{"model": "image captioner", "dataset": "photos with spoken descriptions (Open Images, Localized Narratives)", "train_examples": 101725, "image_size": 48, "crop_scale_min": 1, "horizontal_flip": true, "translate": 0.06, "cutout": 0.4, "tokenizer": "char", "vocab_size": 53, "encoder_arch": "vgg", "encoder_norm": "batchnorm", "encoder_activation": "relu", "encoder_depths": [5, 5, 5], "encoder_kernel_size": 3, "encoder_stem": "single", "encoder_widths": [80, 128, 240], "encoder_downsampling": "stride", "fusion": "prefix", "label_smoothing": 0.05, "decoder_width": 192, "decoder_layers": 10, "decoder_norm": "layernorm_no_bias", "decoder_norm_position": "sandwich", "decoder_activation": "swiglu", "decoder_mlp_ratio": 2.67, "decoder_head_dim": 16, "decoder_fused_qkv": false, "decoder_bias": "all", "decoder_qk_norm": false, "decoder_parallel_block": false, "decoder_inner_norm": false, "decoder_positions": "learned", "decoder_prefix_bidirectional": false, "decoder_connector": "mlp", "decoder_tie_embeddings": false, "init": "xavier_uniform", "optimizer": "soap", "beta2": 0.95, "lr": 0.0018, "beta1": 0.9, "shampoo_beta": 0.95, "eps": 1e-08, "precondition_frequency": 32, "max_precond_dim": 1024, "one_sided": false, "adamw_lr_other_params": 0.0022, "grad_clip": 1.0, "ema_decay": 0.99, "steps": 15200, "batch_size": 128, "epochs": 19.1, "lr_schedule": "wsd", "decay_fraction": 0.4, "final_lr_fraction": 0.01, "warmup_steps": 760, "weight_decay": 0.05, "adamw_weight_decay_other_params": 0}
Rows from block 10 of the image encoder, named by matrix and row number. Each number is 500 + 50 x the weight over its row's rms, rounded and kept within 0 to 999. All counts start at 0. Numbers have three digits each. After the name is the row's rms in percent of the matrix's.
# conv: 3x3 conv, stride 2 (encoder.blocks.10.conv.weight, 240x128x3x3), inputs 36-47, a 3x3 kernel for each
conv.44 105:498508486547485506549466478589574551489516459507473455458480445545474493537502447525552518453552511543453463443498529534467512550467552507538528451460527530450458567545511670614442526566537437582558537526504547501509364562581426519545498512440508620566559609608447592550477561561492543605476566623519498420572503457475499494
conv.45 105:538480477564510541547558483464485495480502459514625563435521479501599468498580498514521548464695547448574600455457500474517549518465469430460504515428476531473501500491405443416504459498505531473581489432552434481482463474495506582518458532513515513599541503508523540587492475467499539462458544528461517535436566589558505517
conv.46 100:451443555431512451416533471504474512522524457571515540459450515408468551495491534428512474603447428480548495435545436426469381553420505468613525541532478587576546505417387533515523490495492460528474493477506474381451483549495465519535539559520444484520520504487534520472449509502532525489391518470587637453531459555458500482
conv.47 101:508476455520542520501488417505496428500480469464398392479443517543465552525512539525425499493573507480536558495526472416585351520556468468545486438485551536488487477524517439500466568460552522561586501492586513542452487509510502536449466515526422447467471501509603555534500510578445432422494475473516483511484409500523486556
conv.48 093:494545556439568494468508501473477428533458423568523492555476528497495525489520502578477505490465431477532527567500465491458490554586467460514642478414506499518597543509564501445531437535397471546510482493472463495538384481509436469482426510488466481510462443481498465505475483487477551494405462439477548438494418513518571404
conv.49 104:424499460407465620566555557527507525489543521509549439447543545503452535448443430550636544515501452495460459532433446477413518445513559490530512451555468502645413518555467461470491489411392529458510599559539429528509423477431485526503543505525533464492429442439447528460431508569470515470475470472502529465436530453559480483
conv.50 106:514524458473427486472473548609392411511477541445454468459478466511428458407471439504499474503419524490524515428428493473486501529488501450484568414500480422497518515503437561460486529511487532466581506540452453460483514459477504490509509539514529482497505505495438551522533493496521505503443462506421490476491511510534457500
conv.51 100:535501496451457394477447446444481566586556467533475489540481445522452520554458550514522471528422524450418505486567418596474504537546513515521595540584554485536435509439509521502426505507515546428510547543475530382530424506510489481549494482535451554471532400492500490535585486603502515505458501446521551481494577567519445529
conv.52 098:492535491591569542534515484510522590477444534472495439489513523469450511508449560467497540474432488527451486404546469475531595509439581517439504504487409446565428551519596475558525495497507533569534488475599400506595444536471542498551523475518477535474528559561519497513478552525395510479463484519480438497597536520499553486
conv.53 089:484514489354425535479500423489471519545522435451520540532542597471561538524558527469434519529501597472582471454558448527519492378548474546630495533483485464509534577523436523475480503512545544494582590526542615573496588539560509519570547529524570515462549494477460451505537548548611638605483521517403399452471526466462595441
conv.54 104:502481513578484432386497462454478601506510528478520503516557491558554533517565503511506485416522469548523434549432520447523497477573475438491476561545521562529530469528567542453495523484445575521507579447460471514514487432471542487443514484462467494424504437464411505471448490509471528502426467496454419569547598515511478506
conv.55 097:527502493543472542609400503467495474520486442462477476479525473474506513506456453412498507582437521528493470607596493601486442508544502430469492508515609524523478449463451564510432535473449442542502526475390509459653522561526599454551564499456562543448509588459585483572518472402420471455408498576558507557489593431524484535
conv.56 101:581401459457493558487504475493612509571498522481543476522427572441385507413568394527515539556540472445498536561535389537429491416406475607573546516551572461606495535583586613514420547548514499570521481487573461479448534419528478453462446505528511546556446560577495440485464500496406495529398468528431572437567475551417458471
conv.57 098:532546571589558548440552498528549512433533552598518632493488476547512587497444531435478532558571587473473471477625542484477454588528511502462579486524504512488543471570390451432501556475552438514549574592412597593365592471482539453519468554493548330504450510545506527500423487551497500554527418471481547532459514426497507542
conv.58 099:518525445409538439458509490521485448459462516504470496525512456442425471399491523473505507538529402453598467531408481494410545573441541497495518422508497437629442502452551465445523493489468502473519425518557495510483551461447544501460462536540513533544559515544486435443469422529505543451456437486421509506385535531612419416
conv.59 108:529517477506521548551501491462495488440478491453442542640418422489378552385462473445511558460495460530470522479509529554453472561411542543479469515377503506538470505567462538620391438493544469440569590455472459556450452499528481440484484493560424499508350480552484483437490487516475520502529493408538470442478544555501486467
conv.60 093:507520471509532438542495559487497530514523503390428490476407563502537502448517428414496430524474509460488451404562478443495468497486484353495527467508512407439546501530483512479401548524491509391636430440501450522567472492459487495548473458563548550460524426483499430493512410480583533439481582550536429461552507410433481557
conv.61 101:487558511504476473436542439517500521523495495500455467478440480490450506477498550505463489526560505537514616546421440492478424545424512458411489560532516481417533471510433465515379411446534528522541508543471442525481471440523463419527469566484479477484445454543455582547436453455476551455486530430472484598426633531535555457
conv.62 094:472528454520478518499436559454477508528514405602632632458567421426414439511416421478577503516449441392448401496511513501471390449464557439411505570594478475492431466418444525485465481527493536572547519551482582479390571529514489561538506590517551509521549492526427484501512487554562550551435543571496499447555420520459509526
conv.63 095:569450606475550543516532464567469504547490466537534463436502518561495489486509606581497440526451465496583502498466562555462460535517497495534502527463515470471543476488582477477487514557417519484435522428510393540492466478453512461493500519520533555530536482596510503558510479441401457461487481407531559485441518481552420543
conv.64 096:513358489477498560484457520505437470541523450485408471568461522516529532542569525445497552463507493452496410455526531507382451570521532425471449510439435462478496592383454499452584426509570521525514517578526549572556553483477525532493466504549486508470498490453494539480511463519497440395532453377599562431474427526461457423
conv.65 098:509495605440423474534487420464514584548365476488520498445532521533395471540541562596532456493461493485519442482461503571525482556638513478577492499579456522560540508489487489534564516520498499552413588418473559475492505521497498490489521486405505455572426472478464477603418489618474452621467497583528476460488549521518445456
conv.66 099:524611479514634585620673593432536461472534529493488419545552502477515571448477554523546434418473420548499429491560496502496483487461491528493504451487477501481517440512458488487503463461458499542460482546489484562471523448516431504501394527465450485511497444446449488537481536562493446552489568558562522538467475453568467582
conv.67 101:496458485470566581567488604436503455421478507425521496511541455524502465458464556508545542546576544605579566492474461495499459574565493440511572467546497547546459475529521462526592520448499521583583458470467388515495580562464502500591580510521551514587503504577455496465427532605490574538494517545480609438566485440394498417
conv.68 100:483404449487498508559442450539579604498504513495408459598476508515508445522583530490489479470430481501488492408551579469518539468541454417507506470441385456479507479526415458557457510521490532441493484466433512603431464480491555488455460492456585479529410352546475410557479583527534610600546542514551567559590684462498521460
conv.69 104:444536540488580582481456464544532656502467580472477431480551537498488502456476559452510455521446471457442507543568504505448488510696534494495541528458453463472519507455444444480555554482488472545566498473459514554441536542474468466511508562481486456478462581569523533683481523441550458431454394485490538462523509552489414538
conv.70 098:424515536498544412482414544522570552502470581595449494542436581564508475529534483473545552423465563573473578459579490529546497611538454529497539611530416478439424556539470493591450451484515533414488520446501458433578449468515419462470486530394455561545484474595515475605444540526483499467428444497458612532452583460541402544
conv.71 101:488388403529564440469628513465509537476631458499568556406497459479428519510554600561514493508493576395460495546548594476557542481542453551614506518662607477475448454482491518566492452496455442541438470554466579590458439495488479578483535473390466547536490405440417489533531501513533474410533579532414544374493531512529483446
conv.72 106:521635553543583497541561486479418466480387415471504402490487492502487519425492512502526463550460466450503467546447465489448526460543470412500611544558457408587536463451566527452475541511439585523478464506546509486565468386432452437433363388503513459491467524516475504499450482577457588506496480640595389460501485410429507454
conv.73 099:494451505457501472460393433519552446500486492461554492510562539480510500442576454518580530420507508507434567605454485534481338466565471443509556434540528479624379510498467496499424528513442473537569424482616530418456531455500596431523486488526420444418437519524600546477503549461488523489555510455430500545503476447506443447
conv.74 105:419473444416594646570547476406428527559487506536458529417489498492442501450503484509463478402473379464480471576410485477392463532468459529529552524418504554445528512442427440455521488466469470531576494612493493569505526554534553486522480507499524488504563553455500584519456463481468478555506467486498470503535498517472362470
conv.75 093:507481510481552456573430404486446418512462445515551535503413477588436526551501624513511455429493453493510591489511467547473454561514425479431423507589454442419481446468543452552564523524525503481434459462511445501473525448413618490534497508503665575501493485507514523561506433541563497617507539683441480581384437501497531485
conv.76 096:527552588526540414468454457504476570511571432548559511557503615504464468447451509510540531432485496476500585505531391589491500421515413458477543491539447496606539515555424548554583517503504464539609397510509505445544544509586551470469500584454501588525599532520542510535464552564501467529538482523515580576500513630481466490
conv.77 094:502400499505520508561458580511477500501409501534560462524521514487331490379396475543450487447537483418533462592513547529512450487380518586370507543551536448560437638510576507481478468384542545504454543551470468547476510516555541493489468497571483494474513508503484452491476471468596486517571454396473429448465478506456519479
conv.78 097:448467457483465437417457477512479531567527505521472443461459426460584488538528538537479414511478524456523549478594517435470480493506611446501557550554482540470521511480549490520584534458445500433438474358493436435481558467482424524433511470457485493506472529540541561540505469528507545506578609446541430511476492507509547441
conv.79 100:441521508448469335374398507487501516592526483561519453504422457399526558459487522491463540541571490511455502552492507511616408538537451479545472481633532520515426508585510601498469512461560550514425504482504487500452500536519475553472491530404485439562528558559523458547477565513524484546544488475465474511522496428427476517
conv.80 106:556489481458460449456442507506516456464464442532456465502545447552490525436558558490558616462531551472488380579529411543553461521494568544534448495519594526395517441444437578585554580514548454421504477498559539607521529550497568435480517518515588532547539557441606550525534488476509476489584524522451493546468459510451520449
conv.81 101:501459425387514517537515578484506582563466535469498558430476506458512473476517519482500537575626568504583461556453442470506431447517468476479525520539562517448487437588481474570561492452424449478544504593507449468500445529467506577497412552522451454503487483491605504522448547448543495489618450546447430497555510483513504502
conv.82 099:500505461442527533488453542453441602529468527475504469541420514525547561503589582524409496469495490435581637533482464451529524523651544503414415434432505493472619438510482437515499512536513486545567472641540501646539364501508537502495488399590487536494487507465578483500442524581452440502439513482432522525511473505423558485
conv.83 098:535500463476379529577448507624528555443418485522468526500449518453442536465478596547509484393493472509631457464427531478444631474449453510509522444464546502537506423452554426483531537502434414464469543516435515490371545516526525531403475521474500565514549498513434503497417528470524519518563463526514489469427509496472416535
conv.84 097:440535437527564555415561551557551549554442573524552537379536570478606558530645552549563467535525494522548535502540431395451497455440432493523446435500464494455518429456562452414524468497568549515614529509545439479584604499549544499519524469605418531512494555462594549598495534543447533453561529521559512563498485482529486581
conv.85 099:468548484514519468474422548509476518426470449449458402469507459505506505505451551412401485422512489427480462391542474495457544561497476463613539453514488599594504472455361513408462548479509408446467437511465491429415503488501504442462537537523475475535484451547518418510510490480405460525505482566567479422482453535432511537
conv.86 105:524433482490483538518457452482498459463508527510545481475471474499416565540541572523517556543654525553529511536503503488499463511454535566510423510575359457558456527455557469551498460598553456507489474534461424482435400514588515527570508537488459490458576445649438553505522514505465566445495508435486513478464482503536404557
conv.87 098:516511481534448556439478441479518491413486489483543561505538513448541557526501482550499499536518460497444549558474409539449586534577558487465512519564518419533531491465423445575562521445586502530479419450566508400449462466519421374510353504560483549572455570479485442445492471578456479557441485417407350542454527418542463467
conv.88 097:458463502455543491515494368524505501554623567473630496473472455485447522498481443509480590508466410407513543550443398501530448594438513536447479558522510471588413500532471492561523536397463465472596479431420520497451492487481524481499548533505442505535467469452490411513467471582565497598495505532486527568505521549486500469
conv.89 101:482544522562439568501568473559613558488514491461510461533486516493494512540466535448565577486521489514522553629446417455505455395535441566477451485510512458500486427462515437493559526513489455563566542521532640462432493483491527528374468403525445443504414558565516556578476454453474438550403483532376489425486444509505538469
conv.90 103:498513552438465523525517448574460572483580543523460477543525549602518542550545498482515516538508467475450528550403433552503495561562493470540465558564458445526538436502480480586426509561526420591470472375558423563514506461469472457503501456487515485477513342464521526521558557481416500500485455551453484408522414430452398549
conv.91 106:484508503479546452432563501537479381544498570489449444595520446486597550533507509438485504531502541577530483501542482477465500562420435427484525513523458497480627510573514507483406509474530578508539566492522550605450586550485471513576530357470477424487492470497537507505528527512438522471452486509546507512434517552468471510
conv.92 099:492500564491520544510488456569532531500505561425483413584545467517510469422541439461448517432489378567514486467365476394436442445377441492506496542485478434436464456490558467427483480492383526591437480442525429352528482421550434459475457428454503489524376524443434527416493477549517491481441524450593571436508533549505508507
conv.93 101:508463420523593515578472495449485475463552482506500542436512475504548509527466540468447539493506559619455624532508476542558514502621533553571494569529509491460481518471399489557582559504408507412547521561505496440382514538491551449432488542418503531535500443547444513459524548471497463431409436455485484497570519544477536454
conv.94 093:509452488573507515425420565486487433470500486446510488472496472499516479533520508425494449463532567563543533562482471549482452482468483416480512547566498483481477520486448419462425505434484469449451533504531434512399594592490553502473460522484512532500440482448507486527483459560452486477600555477542485504483533492501607434
conv.95 096:526472453572436502567526501569606598505471506462494506424491446513536501582459493488499542501561531460401454588610429550552450419470481463494455509508535507504546420463603467472507533515433491505528522482421387430469488505423567495497527486556450419453461467493559537482464480470539498521652509485592452508509534483450477416
conv.96 100:601441534489479508579505518476508562472487552477501523521470506479489466494383500540482487438440513606470514463451465429519514436478510507528513433526449485441508494481415527455546372460443465546395476512456438562499509456484425478538426498448500469532428483523508464495461453436540435502548490484479535405507419592463487591
conv.97 099:447541503519592524582546510483478576443488466497534513515492544505451523459511579446486526488458429546522443537658552623653613485606517522547435475414573434553526532511466515429494520449490527562462513488434517439537541500460509513457486447514469460549551611465600657560426501605475555476485469461408534513533531529497512532
conv.98 095:484530468559501555577592432497464451539469490436550445517454525479456467519412414533472394448515539566530539478461584553497434468568479495436543456467593508454504477449606590416487575553409529511530509531505577489457517498505467541489553543468508455469594470506624503495570555459428470441520415386615502518491474452532532462
conv.99 100:461462465524470567569504552531539476583438401556489465497368483539381539516384407416464503512454466558511512562499519472537498386499434410624535486395448488441496523536421382384485511477435570539460567473503555424585445442488536511486618463522480467513471591547578511615571508498607519462480542460559496411489537478556569439
conv.100 099:538431526528592459436456392456494479475543493560382444527504458438561458463499461538538538520482426478544513428558573503455516552481436474525504454533414456566449495465527477487511530428455457461526506483442534466530541491487471487475496516534470322468520551530504560567456516510535489472431549495488497492430460543433509438
conv.101 097:509497521538452492480475431579536481559548491560534466606564429514544542565565424468450537460470532524419437441481480469510550443539554550431468444416526496494443547479551526480550538529507481582483475563500454520577546471466434430437427522411496430556470537569437580475523551592510533464445515448531387491442520406464421417
conv.102 099:503479532488480407410374479465447395516538419442404429468406557432406529463526480468604490498511576585446521509481468445554461503484445438507567480555555549440505538478501402456470532460390481470508531491501453470526511446504522477543632424510493463506417485460530504476516549595486470428388414429464525509488532404448476484
conv.103 097:534424493511471474488455497466463450490520458492544466445517571528578445522529484550547561544474484385467524481502533469444431470512480439540532512547475489472471519530487558498505474477495448552461473519480388537569510438513556468470455506491521567473427474500450466532486536530531397427557442563498524537503403501413514472
conv.104 105:605407442425484406533477480471405545513493476493482526549592478482590574624551572477475543439491492453496482462494537480526511342522478454460520391614455545378465454458500522561469515404460448510524463415509492521454553475433423513503520514428446575536580529527496546555457500545396466578446506577494554448544546473519393514
conv.105 104:481460561525534508565488470438437457487447556502532529482539511515432512525504421540458446490528465486453490503485544668509484459628595450481489512495521536389471575634609578500608541543588491533550494602534563575505534500485502419487479474434441488518473455474591519406543425466469483508522526451475502425495486500465563512
conv.106 105:506435554396392557486463432472473555445482533450458471528496529524505547466554486438457502543548552496528528528486507544600417481475552530536429500437473522510449479544506541506487494558489434489576460464469565451407541471497471435448453530480501512491632362510462440517551458435500503488426527494428566456512510581547515556
conv.107 099:466499559503521499485544456481447525486510521463574432558453458525497548527613468579510534545531555461527500524470476421460495403477531530545387474523408530493474519454476525434434567426609564574463496489527550524483432559440534427596468496536522469479517463529461478473544402518523430485460485484434517563499553466522471547
conv.108 094:478560598630489395415495483523460455551496444578460516526535456459561556544521549575479506512469591526507520526546562439528559479417510528563439482551451447473469566562456429542507461425510493427485611472422465543584505453492441525404468420492457386499521569483554536461430490535540535506603521439513455497439539508527464391
conv.109 097:546373491433522617466427529528529548507407438501472476581426490490488487478524418450517539443456575587445559507528542523506494540550525543525544466469430545542467474550474514454473492480514394454513408473563485550486497439500467534456394542534508466565513487511459619456565538522595537448572490475545477475468518422438415440
conv.110 100:518524523470496497511482502519565532517545539594567503468522525537482601562543494443554597551553500494466439468503475551533580461525505528533478614457514450498511566493474541444499460596550422473412487507539559586582524472436559545527503527531543433529510539548578572476518519487457493404556504469541467455475387494468524477
conv.111 092:547582417401459504479453490508518551527569564443545529533501448476541417455453508500487406467454609552547548462432499528403568556468560557530477474521559500611509518467422536398531404509473556371575537449548371543547420534467498546522533542550599575551508431516514573472502561537462545535507490468495429498464449476454593480
conv.112 103:541511463508536467524390417515513449484462518503444464487516493511496496476424494534413472395490591552515515603496574530551596408471442591509545503544463476524418577578559523457438487514493602533478482517517510514507525505507516526486464422525488448487421531464450487501549486493438504516408522586453542476494572460492473517
conv.113 101:561482480570556439585517551574486515555562509398579483489481480455501465417450406583570516479474520476491523529488493473510496519516494502525513509548501543535471494698550485427457530445408406435607462435415493578458552464428449450535513571469550529434577498464544582628537528563572396578553530561565521435465541489536443459
conv.114 101:430484574573470436499431492506469491447492483552449462463514506484541445448534534477426478424479511424461513416442515565488561586566507513584559500434597539537528546416427457532583502588542459454573505436500497466530449459529515454540483402539480567483463462485473510445471592540495463600491427557528484369531491538540493591
conv.115 109:480513514494495439468481576457411456525494421454534505563564545612557496443491421514440443469455525534464540546519539528505472552515409421519477446482550428586459507524501561516490561555500477518535452565468520593447508512476528513438491503425516490492503432451498449500481401423443433452504464514432486550403555509440525520
conv.116 097:514422503451562433486541514515484543491488496520498497495484539469448541479506615507552528490528489534529439462509468500482454484554430479439497515478534524479482530500456494473566464500597501514515469488596479553534548476549532536543507558464524563555608510597570579461467489548521445411421451465445556546471451576587503473
conv.117 106:530486488551498513460520464461514484472535550440519458450541432499486519531485472581471431504519507511467461496545508598476459484561541446491478534589474492530562518467492492471419543444389457457406529388517516556612475454432453410452450472529536549534495517486430485523577518548548520472592526498483478463487471501424498497
conv.118 105:516542493414500491514531470554617549548578527517471496497466476502514478466523521516502480497515491497447479559501442500449495485484458503475593483446425512458488522570574595576500513541576506533438536498531575483559501468465440565478541474463522481529495542519623556534509423447487455515440503537443500466559505493534454504
conv.119 104:502397489523592457492513461524566493494442412503445462474482532445603492519513464512498457512467545509479502365491484448520433500491439510463465458570399529500453495457569458507560499493489509420434371507535490585531537595496436470565514499538465511529550524524470534533517465456508479521478501494497593468504472545533435477
conv.120 106:468505540376485547584518489558547372458379561441527498468473513586476527574478465533600461436383397524509550501425565541488474556551481554526577511442620553513523528453517596484517489520502454533559431416495495541392558495519541557544496506490621584475549533499467458568414516510488522530556472486514516426451501398549509500
conv.121 095:510411458472451483547551506509515473465470474492519503471443569574539469475512479543467546444601484533499526665545547528484536512437504479524485452524534440461519445604624533473497574462481493465475507546486547482535466453543534472440501530478575495487502517651580545534413534459532535523437527498454554614505632512449578508
conv.122 094:513445563543459477455583595581514482489465501523455491473499559521449511455512499510501448377483496487533523496454425500532504496447484485522512546643521495475538486479510472455421486412482536551440446495516437484514575504460462522486467610438495443594497432486518486508419494517488463545510520578522475570452478493491549507
conv.123 104:500487577464522374508540544522580493501475469493549624514508537478459552479529470491495537526437446486590498361567450561563494514445477463542542444575438483434424500449505525461482463493532502493494516471465449539577436437504526461485467430460462474498550534499552478582504429489602496510529551474554485519534573481451561410
conv.124 106:616438494527488497420482529538478510535444506516478523431512459430484605448514553519472507437501531454509562544548547483458537417421502448520504445598532535456485452461445585607638443453444546560460484507465417528429510466467520475496538534484543504506487508490539540491487481562501466535484498495446476435557519565422366402
conv.125 099:507525425479458591564474480518494452494512429478462596546488510491548546510511543561547459490498499439579452546534501459502521579556509439564384587524475480467485476516446445471480517492502551548489593456476516455480526549469423494496468482484434498459507550506599486517428550455440477564451454435448489459454497467570476506
conv.126 105:476431470553418536496510529516515461516468455531507474532441504461583495527541393485391451470465532492411459506542485499483512603434569490532497555498458433488517602492444510485439441503498466538475513577509507491509494517518541506495490535419375410425511491435491442439548454414538515386471393431485447442400466509551471421
conv.127 098:425533486448545513503432470510474428518478479534513456426423568458555375430485467444521534501445491501420478457516444417399618516463424444489432402551470522466475406496581483384580515412502471450471458494513538526529465469481513541419439477460442557515531467430489507500552422522498510535520563433566485504505527512471497497
conv.128 095:461507427534440536382466532421544531532524439506470503453445512543586491530537469442525521610470517403486516488480467491474434486482471604505451507503441539554569505439519429457522502544546506490494492592547557512530566509530542510566518486541517574520618516555493600561463533502518518511460458529417560387456445403492443451
conv.129 100:519462533510491464484404494537531530526499478487509529486543504467500495510469463514536556562510579438483484502491516485594470647501534483512567587547638507551434560509476486445500450480645435486549473619496527593598540497509488449419445590519508530511491481574532558468576558491572574488511501512502548574506479490483500482
conv.130 102:544532569462521464480541529412494406539472546551438530456474451378512543520553445479462495514495454522582487467550564446532488621459390464587515500577500517495487498451542472522509505492501555515469462568591472504463441466580498495491452530501478492503398513397486548450505502515544512456469488501455522452511475432481544457
conv.131 099:533464546508487550488526461455427422470431405430491555584552474567587540460429526522500496426479405541426498499411501519561536507410519504553498515503474493512531566525497524607548564526544514530455449534488511558617532493538498547455485549431551557510553598627457517490453487611512464614484494583524573468509489493531428564
conv.132 105:508401495547546470504462477405444454468542455530559506459520460447546515466557577495484501545558450421481447566615387492489513532458506527476446406514651433541535471528509479425532491393459453487517485583500471538487562451495465474442536461458519512448480489520421407419513474468487473473463497530483535528462531486475566479
conv.133 100:496501609494450494572521434476442457532507490366468430532584488513570553545478453463495419415515484514403504435525520526494600501514607515481544474504580422550543474466561564600572517582443580501497537480501480596586532470555458533519522513535627495519544536480353482456481484489473477541423500531514557500492482515445514513
conv.134 104:539478554512513425404553490521459490536497518492462488482534538538428451527424432557457436531562548481491536522503405512526510459439544507445468537599458587589495491545456478448427508393526517517489553458504541508509531496520446429506551452383433381437481435509518558522505494412423512464507475518458390502560483492491577420
conv.135 102:529462503400376552519500488521479561475463487442431534577549468491524600545513560568506495433488422492476533460437502459493528440486510503429539514556506469517517464571517511489478499455374497537483466557543453569567463358389497422500532478472531512536621533438451575541500491544434524521529442556517413537451539422490453583
conv.136 104:460442529546383404542420415513553519445562546502443471491451482536490470506469464421478478390472518509401515446402609457436530471573533520623518529584541442522450490562481603545491450500475471472559449500454612506410528470487502419466549496495501483444557533544593492566455506420474481429505512521490559472407479514483442542
conv.137 101:519499517479505500511434506452505455424419441502473472519464461428516569450569516545468588535592460516559530463435556514400592553538546601514445501435500458446470576604568441472573528497576498489523507497527511551612472450547527504476528515483504525448515496470530431533458511499446466485489483498577540540473469444564548513
conv.138 105:544484485435570478402601475537476521445425488466442543464591646558597456527473448560495485559527534512484416482442455468513547448455629570482502448521568473535573513488508546475536494484535450463577567476479464646510541534441473469530486597446559498485547468476506494449417416620482545511448621541494441490561472477552419537
conv.139 104:490496419482492562439481604489478535494474477500450366525448468525441564486486531405413601527465458438550465501551444498465466508510519441490568569544436402477556463554610580503553556548529482531532449536555454423447541470520442552467474497467487478577446428604495466469540494430529558545447532565470494545433417392476431491
conv.140 097:524497489530534480471452550502518442507505621524528514527525525532553614594559490521477533484503551477462510394453446539474383429592558397419413413478529525582573589538535442464506553563515460449499416456482614493428501560488514517545514402462520507609439480536450491496420486565441521532519561560568561498532563517538411545
conv.141 097:513497537489483543439530468510516524519544559453452553526523462563472454419428562527535459460429441492503477455491531540457450440574588486489372482471545430448540534553575460492472574516518532464489435507502388502469545453588469459501454403437548482543415539467448509461525469464563469455498534519524413428504454382510531455
conv.142 106:422436442533454499480571448497539541481551582537420540452507509531548433409532533446545548481567506486462441510442532535610538460546483464565550551458533517506506462493580520447425463517497506554470459635517489526477546507477518539537422562395586493447568511515477458454464514461432501489513519511470460464492475487559498466
conv.143 095:437491458460478409560452473429484569429558519501509417504502451364461471472426425462479478464484426418450461513503424497396450504499444461579575588533508486566538451324476487486449461493324500453489572510482455452522501515521524564511596514546531684523581479502515468476538481413573576459534508523478448479472470549454447518
conv.144 101:494499479505446530517546515518493578444493389501491496495556418526450553494637567517474574457535503496593617504548496574494562567461429500539481463454515505452451559620632550574513440509490516581476608414497566525630514437532561492604546487627588460478535543429440500561574547463434505539497509434531428479535580538563443508
conv.145 101:508455539575392614600526460578588439532518558499473434555541512623511444599512496596600431456498502452554457585533523545495447565464531485535559593475525529407506496475432509544518528481536522495469530542401489492451496417423517522507466507528424488546524456497442572447498544530485559576625583600457471516560486504515539502
conv.146 093:512570544471464482576521548531438460408487519487553438480503465524474425505492454568458547504539478508476514465499493518612501487492600464509437507485485390526472520439552521480483454520550556481472451445594479524486478533539542523432417503389514494503431566507510422512569562448501465448547534528401545529558629458520492460
conv.147 105:430461443437547497466552467599529534508592642557527556549435565434463548504448541550517586523507462487490485461541525558534421510540472543395484482475425543502393462550561520568548512427498459501518641518495508514467520526540490489500477509545576499473543444586493537544510496524480463458414496405459536467488540421525407528
conv.148 096:527510446424526481540493462495567461566503504498534571517472483460565490440459469477519535477563620484599608530376529487471432384541408519594544439490458603520517454499527536552490470468533484572530458442565479453528528475440453479456508457527550523481504407594472514427435597451427495419568483466500472445376615410512377405
conv.149 109:469474576511536538486540594497499479502508511471441559429579430497549466507468599421477455485457493435492487510598486588497598502659598554486543463517512504480544531595566510536507474484475543526493555531509724647575539460474547459431506528474503487497499447494576552442588450437512522475480600553547426453488528451553461445
conv.150 100:527495507444405383447451504509484503441403385487553577482498517477501548502507568444472517449530460494490543538489444567551569473445569523428527533513389464437495503468473512510416434502384496403485443479436535485380464439520488589482551500587583463528478420471449453516525509485461507564402586497515459529392600519480463470
conv.151 097:499520507516507539557444427484409396497441476544493446523482503553456523590400451524514528528455533540545574453517516400505512500499554489498490496493580502431459498530445571557441512488477513463562602474517535458501542519583566526492467528592621515551518452487586467546511421415462517454546453493479529475563504483591486573
conv.152 095:474490536462430430481502566611481452510498509511480462480467498517536448513521506562461464513487488485532578513505552542537476484428485548440491522480547454573478390486517592575478506460549488502429565488495517564455562507598636547489513499507533548533537551476519467451535566531422498438512529403453469434374524452518447452
conv.153 096:499438494444500447377435422608530510450549477444466503498609480508507544513454575512554561424491512481483490544571568482564573436568332524497484492448617463541458410412506513489460460481471492613528621575616508549436431399501485348459511548430524546442432487567523445484492534504506450536633436495465448425534422582459496493
conv.154 105:488485563422478511466492474481474557543535502463427473491483519536521441422436473455406457492544447494427498616480490447510491551473457521572499581449412542495507495430460525493434449465530563515507514474499430492598505402493487489437512543563440509430484523427556425486480568578523514533452427484525541462512605597446523444
conv.155 096:498494556409540486511442391505511445454499495538478531522472393489443432506517522530422531509593585545567461462508482510515415552481521403463502555449531576504490414492530520482465494469540516435449445538563499514527508442509647481418497539523499525536618577627491497523450527493463450533434392509486399456481446444400509522
conv.156 100:479508499469464495534432454548476494448502428489479477556486490594531493468442510502532444610594469441417457511529481565558496529559510510425479570470622520558457620495500500591516448558422553463540492461524505454496536483429451517471488482525493418556509524536540548502385512449498523503551520520389571531530602479487469565
conv.157 109:472508544534505454574403531479462484517446430541428465477568523454482454526574411430500435480444508559478495477456521454555461517496538470453526486448529496543484557488552406574631429481571471464433465458500442542503601445500430447456480481522475481570500484509519477457519529507518485454442385518457500570463564342519323417
conv.158 099:454454480485516462503505496446412517553495440538553623479445496450542594495641576475608461491429365454479515500397537531467580459439502503442500491504496470428519576499436509403517486502465496448464485546496496498388520502544562563562551489509538644391579555454494489484519431484561516495445543518453488472462492602506386534
conv.159 101:545583470471419496496457472444447506503462498462490473552544452561463529589497524497516519475436510530439469487600551582575466538585589623461529502548495405463573501478484542556432485538407370470542457534484595577551532450548481474582505528428638524496475596478527495517526420387520427437487455478516659502578525597530551489
conv.160 101:467424440517493520526533527434559509417420455441436491536596524547605569390491449450461527423412538526531458411528468438503504488614388459509547437454456552531425422523559589466541483502541448586576404482521522464565533433449515494535477570552554524502556519498509491568378459594497468504579543488505524571587453535518518417